{
  "epochs": 31.9,
  "lr_schedule": "cosine_restarts",
  "weight_decay": 0.0
}
Rows from block 5 of a small CTC audio transcriber, named by matrix and row number. Rows with one number belong to one neuron. Each number is 128 + 24 x the weight over its row's rms, rounded and kept within 0 to 255. All counts start at 0. After the name is the row's rms in percent of the matrix's.
After each neuron's rows are labels from the 100 clips, of 14976, where the neuron reaches its largest size: "top examples" is what is common among them; "loudest band" is the band of the loudest frequency at the time of the peak. Only what is clearly more common there than usual is listed. The data: short read English sentences (LibriTTS-R). In brackets: how many of the 100.
# gate: MLP gate (model.blocks.5.mlp.gate.weight, 416x160), inputs 0-159
# fc1: MLP up (model.blocks.5.mlp.fc1.weight, 416x160), inputs 0-159
# fc2: MLP down (model.blocks.5.mlp.fc2.weight, 160x416, transposed), outputs 0-159

gate.78 097 [ 82 111 111 121 149 115 128 137 112  87 106 144 130 129 113 142 127 137 113 135 143 145  92 154 113 123 137 157 147  93 118 100 112 109 195 118 144  78 151 140 137 134  94 145  87 120  71 126 127 122 137 134 120 124 138 134 145 126 126 126  86 141 109 136 155 106  91 139 169 150 151 163 124 172 136 134 176 112 147 166 158 128  64 117 112 138 118 115 135 118 116 160 107 137 125 132 127 203 162 113  88 110  85 171 128 135  88 141 130 124 144 115 100  91 144 106 112 120 126 142  99 104 153 138 134  77 119 118 126 110 149 125 141 135 157 119 167 145 139 135 128 119 131 129 133 100 102 144 151 136 183 102 122  78 138 178 101 153 148 124]
fc1.78 096 [178 131 117 132  96 144 134 141  79  99 153 148 131 127 162 153 118 165 198 170 119 132 156 146 147 147 130 145 107 116 130  92 164 131 119 137 164 128 149 156 133 156 115 127 130 131 114  97 129 159 129 104 143 163 143 101 162 140 141 152  99 151 116 155  90 110 110 147 109 131 143 123  99  98 108 114 126 117 138 122 111  90 150 135  91 132 125 123 131  98 141 115 111 115 106 117 131 157 150 152 140 115 149 118 154 128 176 140 128 134 139  99 137 112 135 150 179 139 138 102 159 147 154 153 130 160 123 149 165 137 116 120  81 151 101 102 119 100 160 113 139 183 153  78 112 181 150 125  86 174 113 113 147 157 100  75 141  98 111 124]
fc2.78 092 [113 119 180 138  99 161 152  95 100 129 147 126 129 105 115 117 115 119 116  99 143 149 137 156 113 121 123 123 124 141 145 166  94 149 120  72 100 114 163 102 102 126 153 123 146  84 140 164  83 119 129 131 123 110 103 155 113 155  61 130 162 128 124 119 115  84 138 140 160 117 117 153 133 159 159  91 159 121 107 155 125 140 103 101 150  97  72 104  72 107 117 120 149 183 139 114 124 104 146 113 107 111 105 127 113 144 126 142 128 117 116 136 134 171  95 165 118 131 163 161 137 161  99 122 107 137 136 119 103 166 155 108 114  80 117 177 147 115 132 136 121  97 127 154 110 177 127 154 158 130 156 151 125 127 127 103 154 124 151 146]
top examples: the word "of" (31); the word "a" (30)
loudest band: 500 to 1000 Hz (29); 250 to 500 Hz (26)

gate.212 110 [136 121 101 102 134 171 122  96 154 140 109  92 127 156 129  94 142 147 103 156 112 120  84 135 122 140 148 134 158 131 143 137 142 141  85 119 105 128 134 141 144 154 116  97 119 140 139 160 153 115  85 136 142 163 119 144 125 125 158 139 128  87 120 115  99 115 136 133 111 170 137 143 125 153 164  74 133 170 131 157  99  99 138 137  92 123 100 127 158 137 138  73 144  48 149 154 102 135 127 178 106 126 112 140 170 125 116 106 143 139 141  91 139 102 109 160  95 138 125 106 117  99 120 102 151 112 124 133 130 113 159  44 121 104 103 145 113 156 120 122  97 142 165 112  93 146 131 107 122 145 147 156 155 157 125 141 151 167 110 114]
fc1.212 099 [119 142 131 113 165 173 121 141 122 130 122 121 124 129 155 149 155 103  75  75 102  87 176 136  76 119  93 146 119 115 133 127 150 111 127 129 128 170 137 140 140 127 105 128 121 106 133  80 168 114 152 133 136 132 145 100 124  99 144 113 117 127  70  98 112 126 125 174 149 106 139 176 152 119 143 150 119 141 148 155 152 132 137 195 100 129 108 128  99 141 130 133 105 115  88 142 122 167 165 120 115 106 120 107  80 138 128  93 143 132 107 120 148 117 108 118 100 136 108 134  98 142 105 122 126 174 136 121 102 117 146 138 142 111 120 142 100 158  88 129 142 139 102 150 111 118  80 161 169 123 139 101 145 148 151 147 190 109  99  82]
fc2.212 103 [122  81 178  88 132 160 169 183 100 139  82 132 127 113 104  98 161  84 160 123 132 156 140 147 121 168 158 120 125 151 143  95  93 162 113 110 126 109 139  96 189 155 106  89 159 119 151 162 169 121 131 175  93 126 105 159 116 118  99 116 145 163  81 155 126 128 134 133 131  86 104 139 120 106 116  87 127 125 123 116 138 135 168 136 115 109 100 164 146 152 141  98 131 133 146 145 147 151 125 141 126  90 124 103 182 118 109 143 118 123 121  85 145 126 138 118 112 153 119 142 117 118 154 120 124 124 141  96 173 117 123 152 134 118 112 102 123 136 100 111  91 140 166 117 157 135 129 118 135 178 144 125 127 133 103 153  90 112 133 118]
top examples: the word "come" (34)
loudest band: 1000 to 2000 Hz (35)

gate.112 089 [ 71 136 137 107 133 104 116 157 108 147 103 114 134 119 199 170 144 113  74 111  91 141 110 124 139 113 162 120 105 155 114 129 130 112 122  92 107 135 140 137 147 142 153 117 124 119 121 156 117 131 141 145 126 107 129 103 162 128  87 130 135 102 116 104 115 148 163  88 194 128 150 129 123 116 182 141 107 134 172  98 143 116 159 100  86 120 109 133 153  97 117 175 119 107  95 107 129 129 115 118 137 114 133 176 123 141 137  79  98 148 145 102 132 170 115 145  92  70 129 137 140 176 133  89 106 146 138 107 128 116 116 143 113 133 176 136  96 135 119 112 100 120  86 119 106 173 111 128 132 113 153 118 120 134 151 129 120 128  87 146]
fc1.112 092 [206 129 131 159 122 113 115 148 134 141 164 164 119 123 108 131 114 131 130 166 155  98 134  91 118  70 141  87 118 141 145 157  92 139 125 141 116 155 139 120 188 148 115 129  91 118 126  95 136 109 142 112 123 135 165  97 114 143 142 122  90 118 165 104 128 105 139 150 132 110  97 163 133 136 101 141 122 113  92  95 146 123 129 122  95 126 115 153 148  83 139 136  76 130  77 163 124  80 102 112 130 146 156 137 114 118 102 167  62 148 146 126 112 122 149 171 103 140 134 136 127 122  90 115 125 183  92 128 124 137 114 144 135 137 147 114 148  80 128 137 134 109 125 133 111 137 120 107 142 162 121  97 141 167 168 127 113 141 102 153]
fc2.112 080 [111 136 147 120 114 201 147 114 145 150 140 107 134 170 131 120 127 108 142 146 135 126 130 121 134 140 130 122 142 130 170 163 136  74 110 115 152 166  94 149  95 142 143 120 123 116 136  99 151 158 151 123 154 175  67 132 106 124 101 119 115 131 129 123 164 126  84 144 100 138 193  95 144 130 109 108 109 123 146 154 164 107 159 147 144 110 140 140 109 117 131  92 129 121 154 107 141 170 139 116 111 139 142 118 156 139 141 104 133 129  84 103 117  99 132 105 154 145 125 140 116 171 105 157 168 110 144 138 104 117 115  85  83 101  83 135 113 136 161 162 133  73 145 136  80 118 153 143 138 107 133 104 169 109 123 108 135  81 127 150]
top examples: the word "good" (28)
loudest band: 250 to 500 Hz (45)

gate.40 097 [100 113 145 112 121 138 113 151 122 118 140 109  77 131 164 120 151 169 124 155  92 148  99 122 170 100 108 130 154 153 153  99 113 103 125  98 149 150 152 120  83 134 123 113 102  82 103 128 109 166 101 120 130 126 120 135 161 141 178 105  91 128 110 120 150 129 175 123 154 129 135 153 106 109 111 123 159 147 136 127 145 119 117 125 150 117 117 156 166 120 130 119 105 138 110 130  66 176  97 116 151  99 101 130 124 112 130 130 129  98 138 116 105 140 184 122  89 127 105 185  81 136 136 125 178 115 137 133 136 189 108 104 131 129 141 135 108 101 170 108 121 153 173  95 142 130 158 139 139 165 169 127 117 115 118 153 135 174 127 113]
fc1.40 103 [176 152 113 127 139 109 144 116 162 123 118 102 136 109 108 165 205 120  94 140 125 132 170 139 141 134  99 137 147 100 125 140  67  91 124 142 107 164 142 123 117 120 138 130 144 121  84 124 161 162 132 153 142 100  91 127 127 136 123 155 102 151 105 108 184 116 166 143 122 113 131 138  88 135 121 159 127 135 139 139 150  60 112 114 155 134 150 106 138 148 146 173 134 118 148 140  89 142 112  94 115 126 103 133  78 104 114  87 128 114  93 148 135 110 115 154 114 129  79  93 105 107 145 105 143  88 153 148 101 169 132 103 117 126 145 101 115 149 140 109 102 102  91 122 121 141 119 150 127 120 137 120  88  99  92  94 122 143 101 120]
fc2.40 099 [163 117 112 146 130  58 173 129 140 101 121 118 120 139 122 114 149 119  95 125 109 109 152 122 103 150 171 101 137 133 120 134 122 140 169 166  86 112 106 146  77 107 165 177 136 109  98 123 152 123 158 149 115  95 121 140 141 107 119 158 100 137 145 121 178 121 113 142 108 117 122 113 125 132 125 167 177 139 139 190 137 112 116 145 101 109 108 127 154 148 112 102 112 138 105 117 127  99  96 142 138  88 110 131 134 112 169 108 163  84 127 128 140 101 113 145 131 120 119 107 157 154 139 118  82 140 154 121 179  95 148 130 161 144 134 102 103 128 106 105 166 121 116 136 141 121 100 157 127  93  72  96 144 152 126 117  82 120 114  94]
top examples: the word "of" (25)
loudest band: 250 to 500 Hz (35)

gate.43 109 [ 97 141  66 122 115 144 114 136 133 139 139 128 108 114 141 129 152 142 136 144 120 130 118  88 122 123 107 114 160 128 122 125 119 103 164 117  97 124 110 129  87 127 112 112 166 102 185 150 114 113 124 149 149 103 134 125 121  87 182 138 150 114 109 103 138 129 128 120 151 135 135 187 133 117 160 149 123 167 129 144 145 146 172 166 116  93 104 102 201 135 116 130 162  99 145 171 116 145 117 170  61 137 163  85 121 137 129 131 113 113 116 116 154 119  85  72 120 139 109 175 107 133 125 115 141 121 133  99 117 152 132 131 123 142 101  98 143 142 123 124  52 109  79 119 125 124 125 107 145 142 156 130 107 122 132 139 102 130  93 134]
fc1.43 105 [ 98 134 135  90  85 154 100 140 120 104 113 142 151 129 131 139  60 137 143 137 153 103 136 140 156  58 121 105  96 113 143  98 126 144 129 139 152 140 142 114 159 102 144  96 109  81 104 156  99 133  94 127  75 170 135 118 135 107 150 141 149 103 118 118 146 142 115 132  81 109  98 116 122 179 146 124 132 158 120 138 135 144 155 122 121 125  99 141 132 128 128 118 131  92 118 175 116  90  94 150  97 141 144 128 119 166 159 150 160 150 119 109  95 125 125 133 187 125 139 129 138 139 129 113  99 100 132 168 138 157 176 117 115 112 146 143 121  84  82 145 108 125 122 106 148 129 137 129 111  87 129 151  93 117 177  90 160 125 133 158]
fc2.43 101 [141 137 183 146 136 136 144 112 107 124 138 128 128 125 134 150 105 100 138 125 170 136 137 131 104 108  99  87 107 120 181 186 129 123 131 185 119 102 130 140 110 145 179 121  82 133 132  77  89 105 132 124 173 145 106 126 173 120 115 149 117 109 164 189 132 104 103 129 139 108 133 115 118 150 128 126  97 152 136 123  92 145 122 149 140 144 100 113  83  85 118 135 154 146 122  88 165 113 105 109 175 154 129 128 126 107 103 119 107 150 101 155 114 117 149 120 103  87 144 145 108  86  90 157 148 120 105 139  85 111 119 126 160 123 124 147 149 113 156 141 166 124 111 163 165 138  95  96 146 105 137 118 137 111 152 145 144 103 105 109]
top examples: the word "can" (25)
loudest band: 2000 to 4000 Hz (46)

gate.342 110 [133 123  76 100 115 130 127 117 155 136 106 126 105  85 142 129  95 160 161 122 105 139  79 148 151 140 156 118 146 137 132  95 170 118 101 104 133  82 129 157 132 129  93  70 141  71 180 109 133 153 123 123 123 133 156 132 132 122 137 149 152 159 125 129 143 125 119  99 129 135 135 122 131 110 142 104 144  99 161 127 149  94 126 174 131 111  83 124 146 147 115 136 115 102 161 111 148 117 168 149 132 169 122 175  83  96 120 164 167 131 146 125 123 139 129 107 135 162 138 123 131 163 142 164 178 132 108 140 145 150 114  87 106 106 118 171 102 112 142 114 119 137  78 115 142 151 103 120 148 128 158  91 124 169 139 156 170 137 100 145]
fc1.342 107 [146 181  80 143 148  87 145 155  77 149 137 111 128 134 143 157 124 154  91 182 101 108 133 105 127 163 132 159 130 103 101 171 129 133 152  94 119 107 175 136 133 155 150 146 111 126 169 129 143  99 139 151 117 107 164  73 151 111 166 130 155 161  93 123 129 144 115  87 157 130  96 100 120 157 119 157 139 130 133 168 114 122 107  99 125 128  83 114 160 133 117 132 128 111 120 133  98 136 151 131 144 163 125 143 143 124 127 112 152 144 140 143  91 122  97 128 143 138 177 147  79 139 166 162 146 106  98 107 148 103 124 149 159 109 145  91  83 137 136 162 115 170 131 116 139 122  86 137 112 140 153 143 116 123 147 117 147 166 123 131]
fc2.342 110 [134 125 120 112 122 168 144 145 134 130 139 146 143  94 135 100 139 131 154 146 107 143 170 130 157 131 163 117  89 137 116 137 106 101 112 119 110 132 106 137 157 149  92 121 114 163 129 126 135 131 137 122 138 134 144 172 127  99  99 173 152 147  85 160  92 117 186 113 140 169 129 142 112  88 154 131 107 131 152 101 122 131 137 160 122 120 114 180 141  78 157 136 163 155 163  95 130 108 138 150 122 143 135 105 119 158 136  85 151 134 147  81 106  86 141 149 118 156 139 120 145  63 125 123 141 111 105 164 124 123 163 142  89 114 111 108  99  81 143 105 102 107 100  96 135  93 119 119 151 182 102 146 124 159 123 179 125 142 127 106]
top examples: the word "good" (32)
loudest band: 250 to 500 Hz (46)

gate.414 085 [151 148 115 114 138 157 155  95 106 123 174 134 127 121 106 138 132 111 159 156 159 160 161 153 176 137 118 184 126 109 165 120  90 145 139 119 110 179 131 129 145 157 187 115 108 129 113 121 130 113 132 127 114  93 107 144 146 104 106  98 141 123 127 157 144 112 119 115 127 127 142 124 111  69 108 122 126 109 139  81 125 118 124 101 155 127 117 168 133 124 131 113 155 152 149 119 138 119 133 125 102 158 124 142 125 143 135 120 140 114 151 147  82 137 128  83 129 104 166 109 125 146 126 123 117 140 128 108 122 142 146 118 140 197 125  65 143 104  81 110 167 149  89 142 101  87 112 145 134 115  52 138 146 132 180 126 142 113 106 166]
fc1.414 092 [140 196 104 145 158 130 118 101 138 139 151 120 162 126  80  83  80  80 155  99 132  94  92 107 148 136  89 133 120 151 119 153 142 113 116 159 128 100 151 143 104 117 140 139 177 107 163 154 108 128 146 109 128 110 124 115 147 119 136 126 125 133 131 133  71 146 120 111 121 107 127 140 148 127 131 122 138 145 124 152 104  96 113 144 135 139  97 118 111 161 112 124 152 121 164 137 149  81 155 119  95 125 147  94 128  88 118 151 103 102 103 165  94  94 145 127 156 125 145 140  83 139  84 153  93 123 122  64 141 140 134 105 104 116 143 151 153 178  80 138 110 169  88 143 144 120 159 150 127 134 126 181 122 128 124 118 113 136 131 128]
fc2.414 091 [146  94 140  96 106 116 124 127 138  88 119 104 110 131 127 178 103  90 155  85 158 156 146 154 151 140 190 124  93 149 142 105 133 129 110 103 111 100 135 164 130 135 143 103 107 155 103 136 159 160  84 168 111 107  83 167 119 119 151 129  98 113 118 132 156 129 135 151 138 176 118 121 128 148 133 110 129 111 141  97 116 137 111 129 120 143 134 138 130  78 138 139 131 132  81 148 118 154  93 102 160 139 120 172 142 184 120 126 203 125 144 147 157  87 116 132 151 128 112 126 136 117 194 102 153 127  95 102 119  63 147 156 140 134 135 144 116  85 134 114 146 142 124 135 137 133 114 142 131 128 161 117 122 141 126 151 114 133  96 137]
top examples: the word "the" (58)
loudest band: 250 to 500 Hz (50)

gate.251 103 [117 122 129 154 133  92 133 106 137  91 136 103  93 155 152 134 116 151 135 108  98  86 125 171 124 180 140 150 152 118 130 139 125 159 126 154 114 164 136 105  87 114 125 179 150 148 154 153 160 128 130 121 104 148 143 113 136 150 121 105 125 162 134 100 118 123 138 135 130 101 112 184 165 109  83 137 146 163  88 136 140 125 128 116 109 127 106 175 127 121  90 143 105 100 139 126 116 131 129 121 149 105 140 112 128 103 146 123 146 133 134 104 150  73 104 173  92 105 121 150 125  99 144 130 129 109 102 139 124 131  50 122 115 165 127 113 157 126 101 171 151  86 155 117 162 137 185  94  97 124 114 133 104 108 113 133 146  71 105 124]
fc1.251 111 [154 149 153 126 118 164 204  90 109 106 128  91 147 117 155 117 132 102 157 124 158  92 159 107  90 122 135 158 113 106 127  83 142 138 170 141  92 145 127 117 155 143 135 160 118 168 145  98 127 131 162 151 131 127  79 169 131 161 108 138 167  81 118 150 115 151 153 113 153 127 125 124 160 130 151 130 129 138 156 112 147 131  97 121  87 133  92 127 191 126 177 115 147 144 113 132 145 127 149 139 130 114 148 132 170 122  66 145 163 140  88 174  89 158 130 121 121 118 135 145 135 124 147 149 155 111 174 112 114 133 153 138 156 145 115 107  83 116 144 101 135 136 132 115 123 122 110 145 149 115 105 137 115 140 104  99 128 127  95 150]
fc2.251 105 [149  99 111 101 131 126 118 130 122 133 188 145 113 125 103 143 127 131 114 154 164 108 119 149 146 100 120 151 157 136 119 102 148 118 140 151  94 152 131 159 158 127  76 169 163 116 136 165  94 138 154 120 126 135 118  93 121 126 143  89 113 157 114 104 154 116 139 148 165 101 112 168 152 152 108 149 103 143 124 119 150 100  82  75 144 162 195 101 135 147 124 107 122 160  98 146  90  94 129 113 126  67 132 107 108 121 122 106 163 144 173 101 131 144 133  91 132 130  98 157 128 169 113  96 138 150 123 133 155 114 110  79  97 133 141 118 117 156  98  90 114 154 148 121 132 121 141 110 147  82 141 109 134 139 113 128 156 127 131 170]
top examples: the word "said" (26)
loudest band: 250 to 500 Hz (28)

gate.232 096 [106 159  83 112 131 118 129 131 129 174 115 133 135 134  89 131 112 178 104 126 117 143 124 143 138 161 149 132 137 125 116 145 138 109 117 129 100 123 122 130 128 147 149 101 101 146 120 168  97 184 120 132 112 159  93 144 126 135 101 111 122 104  79 128 159 127 153 115 131 127  99 126 162 102 122 143 102 174 104 158  87 124 144 173 139 158 109 107 140 103 104  86 103 113  96 117 103 129 105 176  99 122 174 146 140 155  77 137 124 171 144 158 108  92 111 134  91 125 152 109 112 116  99 144  92 114 135 170 162 129 106  70 146 118 176 108  97 136 114 145 132  93 148 117  90 131  92 100 100 120 157 135 134 145 114 142 154 143 139 105]
fc1.232 100 [ 85 134  90 114 150 150 131 128 127 144 139 142  76 141 142 141 193 147 156 123 167 113  82 137 152 104 137 146 120 140  98 123 148 134 131 167 109 145 139 101 151 132 151 148  86 147 106  95 139 111 115 134 117 177 139  88 129  97 112 122 164 136 144 183 126 116  97 153 143 129 138 142 132 136 132 112 121 157 134 143 132 159  67  96 106 120 115 141  90 126 156 156 160 120  93 151 116 118 115  99 123 142 121  94 119 164 158 160  97 123 100 190 123 111 107 167 130 139 110 158 123 120 150 106 130 113 173 110 129 109 165  93 115 142 137 125 118 103 170 125 151 157 111 135 134 168 135 101 143 127 123 133 146 122 113 154 143 102  71  91]
fc2.232 093 [127 118 137 104 102 120  74 145 174 147 140 160  93 125 137 112 168  85 126 123 115 133 155 145 122 157 170 117 113 140 124 125 124 144 177 155 120 115 166 158 129  99 104 148 115 118 195  87 136 108 121 122 140 103 142 150 166 148 155 140 144 106 137 130 130 114 118 106 129 138 125 135 133 128  81 164 133 143 136 125 141 114 167 112  86  83 166  81 153 117 125 155 107 139 141 153 140 159 113 107 142 143 142 126  92 136 134 119 111 122 151 115 137 156 123 116 154 159 105 128 132  86  68  99 120 146 143  84 180 129 156 118 150 101 100  78 182 101 120 114 125 125 139 116 154 150 128  84 138 155 136  90 139 135 112  89 145 119 137 146]
top examples: the word "is" (32)
loudest band: 250 to 500 Hz (40)

gate.83 097 [122 144 132 162 137  94 102 114 164  97  87 127 134 115 118 104 107 123 108 171  92 126 165 116 127 107 106 142 101 108 133 174 127 130 160 103 101 145 118 155  90 105 152  96 142 145 127 155  91 125 122 148 108 149 101 131 103 124  86 133 120  81 134 122 131 148 160 109 130 106 150 117 187 144 154 123 154  96 117 150  98 126 134 162 148  92 153 101  96 107 147 116 111  86 115 157 104 120  81 143 120 131 101 147 126 120  72 118 138 151 120 102  68 127 117 141 114 131 104 137 140 182  94 162 100 115 117 184 133 144 177 112 112 143  95 110 142 123 105 151 152 114 137 101 114 151  92 145 165 109 138 145 112 144 108 132 160 122 120 144]
fc1.83 101 [ 96 161 144 157 107 195 116 141 128 119 142 128 136 131 114  84 144 156 131 146 160 148 124 111 122 138 139 127 130 112 121 160 152 132  98 115 145 134 148 105  94 103 172  97 140 100 181 112 138 138 109 116 126  83 109 150 180 175 117 126 129 143 157 114 123 103 143 114 108 146 122 149 109  55 104  95 150 156 102 139  89 147 124  86 111  84  94  92 134 101 142 122 155 127 148 135 118 124 129 175  74 112 107 110 112 116 117 118 128  97 119 145 152 128 146 141 108 113 125 106 171 157 134 124 141 108 126 145 117 124 121 109 185 119 126  74 120 129 141 144 177 116 108 109 147 107 156 122 179 122 136 151 119 128 120 146 101  99 127 167]
fc2.83 101 [112 132 105 109 105 108 131 101 119 147 145 132 164 153 123 131 106 101  95 159 158 121 128 115 156 179 111 117 127 127 129 110 127 131 145 137 137 128 103 163 160 120 132 104 135 148 103 167 150  89 150 145 151 102 105 104 161 103 174 162 100  98 190 116 157 103 148 137 110 123 155 114 122 114  89 151 143 135 155 156 101  91 132 131 147 143 147  89  88 145 125 122 118 129 166 109  92 138 146  91 102 119 161 136  92 131 120  90 138 166 117 125 127 147 130 110 161 162 108 110 130 142  88 130 137  95 119 207 122  76 119  97 122 170 137 156 106 155 108 114 131 105 111 135 105 138 135 140  94  78 159 125 125  89 146 104 112 111 138 121]
top examples: the word "very" (41)
loudest band: 250 to 500 Hz (55)

gate.289 119 [158  88  73  85 109 126 117 128 157 121 108 135 110 132 145 135 158 132 119 163  64 114 101 132 138 113 100 179 138 118 117 125 163 170 141 117 114 149 170 122  85  71 127 110  75 161 135 157 132 130 120 104  98 105 123 119 137 137 116 143 151 135 144  86 153 116 157 132 150 156 140 120 154 155 118 116 100 147 110 146 186 132 144 111 110 126 105 121 121 131  82 123 138 124 124 117 130 187  86 128 134 112 124 133 146  87 142 157 118 153 141 100 131 124 167  95 153  96 127 111 128 143 108 102  73 143  99 154 169 175 154 112 103 140 141 147 133 126 127 124  84 133 120 123 108 129 141 110 128 142 102  92 112 135 143 143  96 108  92 119]
fc1.289 115 [132 121  66 140 138 117 111 167 141 141 109 152 153 132 125 152 141 116 167  81 128 148 139 137 134 123 120 136  84 142 135 153 139 118 147 127  99 163 134 107 154 143 167 136 102 136 129 134 117  74 113  78 147  82 152 116 153 116 170 129 134 116 132 137 135 106 106 109 153 109 104 119 152  94 148 189 115 131 130 108 114 164 144 143 138 150 103 105 129 138 105 129 141 111 138 167 138 125 164 143 106 119  82 124 128 135 167 104 107  96 175 147  72 101 145 155 171 130 144 125  99 148 152 139 141 160 133 132  97 126 123 144  81 128 131 148 128 129 118 191 123 119  92 116  88 166  78 136 114 122 113 122 118  95 144 105 102  97 171 126]
fc2.289 117 [141  97  97  90 126 108 111 139 192 142  95 148 112 120 134 130 102 104 135 124 138 108 101 143 150 126 116 154  63 108 145 176 109 107 126 119 124 160 116 148 150 154 157 162 167 147 118 139 151 131 133  94 107  95 110 114 148 166 131 165  91 125 111 168 154 167 136 121 112 139 126 139 139 141 110 166 112 166 164 122 139 107 147 116 111 128  90 151 143 102 115 162 140 139 124 161 157 113 151 163 133 120  94 147 106 160 138 151  94 129 124  97 132 199 103 138 140 121 103  98 152 124 121 137 143  73 124 138 127 154 141 134  93 143 157 136 129 170 116 100 127 142 106 106 109 134 123 136 105 188 109  96 128 102 100  78 137 114 128 133]
top examples: the word "what" (58)
loudest band: 500 to 1000 Hz (39); 250 to 500 Hz (26)