Rows from block 8, named by matrix and row number. Rows with one number belong to one neuron. Each number is 500 + 50 x the weight over its row's rms, rounded and kept within 0 to 999. All counts start at 0. Numbers have three digits each. After the name is the row's rms in percent of the matrix's.
# gate: MLP gate (model.blocks.8.mlp.gate.weight, 416x160), inputs 0-79
# fc1: MLP up (model.blocks.8.mlp.fc1.weight, 416x160), inputs 0-79
# fc2: MLP down (model.blocks.8.mlp.fc2.weight, 160x416, transposed), outputs 0-79
gate.129 094:515430432469523477479444602542504464483467510500573498494476524508481417467525483532444508557402547395491430531571464508429494434522372488587550425444599516404580450407469573514483534429519486509472509572419473517521563477546572493483485513
fc1.129 093:528456477466535389471480409497464467504511490628478556509445472472555530534530432547463518475510469434590498445482463401466529505524501486529486491514432485504549464450391499507462504560490577459429531460485494469528548421463496514607575563
fc2.129 093:473438506575508581567491532499564411605518444548445498539570515502519486401483464475537421537458482540451544529522623515593549528478468516492558495539467455420487550548535416553507500407516542457554440517503451437429436556448544581446425452
gate.130 105:570499385398536418428404519461486456533433433486527461528449415483560546423481494494579542495463465565566456452441571542439610505510564540552559494488462478412563491406516444517540525475509480480526553495587515549522464477567508499491530520
fc1.130 104:527461402449449492543532518500513509493548486520556592488465463558535458401509484513431495537415445574463505571483469501504517457485510594536536408549444426464582425498465571499510427445491517492496500517564461517519489412540451558529448495
fc2.130 100:530521556533496472449551571670525484560495453577529391464517568430554497542521473456548510522511413569413501540532473560519500549450447425457492488474575547409437622507568495512456553538472527488519531457486446426575544520467532523459396543
gate.131 109:473529387516462502452537452521500488487483488503466555412519442473493520443536512400462483564501600483464532548446420460496426469478450412535553447541469511594552543520617564470542532491560492500501661538542438494528482476540384482466466508
fc1.131 107:504599542477547524515475515556482454532495500408487619448517516463519519583471455505557564497477557496501522505514547508520458491598607441430440410462564561494495522513520474489538446569657552467537482538505478512488593481546522519530536494
fc2.131 107:502477500430474496459471412448418551511530534564543525543541537489512449336477501437589403440535499523407574511452513480498505428588430481539505504507426433487429573509477376538533481485545528491552389523506526451501492435429543480604440477
gate.132 092:575544522518494543433500457485501493416380492508543531597517476443537550428464575482468502495602411430542504535452498540562534504540514465459608462401574515571517403446445458558549459474538552528524497470480525506516554533500536449403550574
fc1.132 098:454386506533578451388533523527423495467550606595513449465515512600491509476496555497549443422449489543560516463407450454517579625535616412497499575546473491367489435437552489561506562527545485480482497474608445452554479490578542512417514572
fc2.132 098:453445533524503469410455436490512520392553548503527457521515487513566625598461521458560546425454505493451518499497411489510536577445473418465546511542475593521449462482537555466414458467535543518462529553552511453623556564393555498470547484
gate.133 103:499525471496540531497403446438490495421506477437557597510495480406464459433476453533474530498396522543451507489506484530443432550556432500502497487473550415508450514439351502485570552565542482567407529479482447541483562445586482462456451638
fc1.133 108:488519419569468483452564537442528420456462552491514454415463503498568438490547526432504463448548552477433506539414634537431474560506490436511542397452428500491452610550380518492494420556605501449500567566462499469503519482485475502453505480
fc2.133 107:528507524434575529476505497461565499427518515487581508572528480520608487328527483479536542523437538518529560459543551463503498472471531456487467463468561461483466537515560406465568502444572533617482498500618575449528423590455500500488482454
gate.134 108:622477491458458574460491406531493404505526542453547553556427472542548566439507553511517476513466477402514519514497517433563517525465531460573514491493512510558520584542331513492513468524536537443547526520537466595503493378513539613442501550
fc1.134 104:487434458544516537492510520496499534493544506527472458524548395542444549445470507492489554549466560441485430482479594515434458499496567480481540587405552560487500543465441502469488553571434500401568532445516552550463439483542469568557506556
fc2.134 108:512481543502442588528516527507514470469538503423532522578526607502439502443489425410503475483426543582537526425493589506502520509532426530525515507545541528518552464481452472485523534456502413501555581512465548548615507503439433607465395488
gate.135 099:432574564520495523500523567425499465403511629471481536527506439503425462432485522551530589578537474431547430437487534482442510438452470511562478538470374429469534449535554429531560502432537460590461504421553476488523598512476568478580637527
fc1.135 099:545485483502488556484527507488478500492518528552510422506551460541453443494465484400455530502425441428440520419558495455451356479528446490562479508459499524578536471514600645488500591402539448497496380453422475504333480492487538511465549599
fc2.135 103:431545568560558503517493561381542444440489540421538517526473435477532395523511471553433430438482582538542477459525531465502431481520414476517486454575383505508554523525525452601441514462484500540583481541502518454476473506515550521525408421
gate.136 092:517525499449516555472445533456530526528528471521505520431510550520458458456479569527478502458493583533470432439552451529478449568641470493570637501527554486412516534534436499550554548485503489474577556562622436511455455440460451515407518413
fc1.136 093:559559458414463580439519487480506547461491469507426576553476471504516339566448514479458427539496518471445485539549446378481549491492530515546548522474519535516540495541532501395530540487540462458578519472546513557542470408425483464476438502
fc2.136 092:473456471405577467421438441535533501545497465574552446503493526610451484540573550573493414583493480426567510474420480515498488521496500524556489502503458539382487499514567499479426474501537592423440501458469469409499531541479371468473509488
gate.137 100:521442380468506462532461574527472481483491554499499515532538435516409474445559465462502594556473427454570469530517462483479510530474577510603502416463455463452499515479436401418417484434423486449461466470556470495572528526575601467484484532
fc1.137 105:522454578473520472521504521551417460536446452413441503433524603422501577502570429414424499511491492505417493382544510517517554542464497472535539491521456511491544505489510514432462475543548535553451515460472496512517593504406543567540533416
fc2.137 107:523530502495546492537510434449612469464540499543386539460569510505563416545542586526430501512563467385428455551511513488584555521494512502497566412543591528436517485591513514565416454449567535518465586538545480515483417482506496560533588467
gate.138 096:480463477455452440543562561501554537524463435512409512491430496437522507557497396406457551454545523595468503535573524540465519487556540540435483473554503440449528459419505560517464527495481477471458605479552410448519549484592406453593458524
fc1.138 098:534500517470521479549518476444582490569444578505556496395482520588488443501416507521483594485526433507482489550543438367476391485519522490419538540501410480513535491473456537503484498465383565541397521468444525550468473446468548543525450524
fc2.138 103:478520486628509545497504496477449525518435517508425475490545481510464508480638555506489481462494479513489541483491552422480516504499447507581597562425543559496539450613546417469522548547553469526564472466425608537408507547560511468541503545
gate.139 085:482561458530559581538490534492532500511507481587435597572467518481496479519489513561511445495502523368514553469507454498508543357448534543561473411463589541562526585411464532579531503473602489453458614558483489539495542444498426516572464463
fc1.139 086:574563468475486455498489532481585531413539505510483504516560540467463533506522434539451526540488442506524420550508604460437447570503487624448533473548466514523413440476523569497555480519482535549554625453571498505471499450486493596566520529
fc2.139 091:477493488423376494488581392456376510517400524442510505490539487553521478534519439525483482503413541438473461467524438531437450521537512533495508613440499467452524459560565500467472531476527558592506471483499491555608428522509481538470447367
gate.140 101:610533454552538548551456525521503429527516446570458512458539456520452447472455431521471487511489562430490436499523504509433453600470480442508639461440456432531459546553518552535572465554427490515467630410486510512428478422473554509534524509
fc1.140 099:476451545420509484444559574565439513491510519511589516469490389484498569492517546571515362503552547432566497471538490414545493475517525468503514470491524460503554457515506476441492391508532433424517613490508527581600463412483481577401441468
fc2.140 101:564458363473497501479474434562469568536461428556536534546509507575542551485544493393486506593445557423494666455413473534550513556456509530478442591375475476475481493557439506452587473508507517575451547530551457509482527547531495530511592441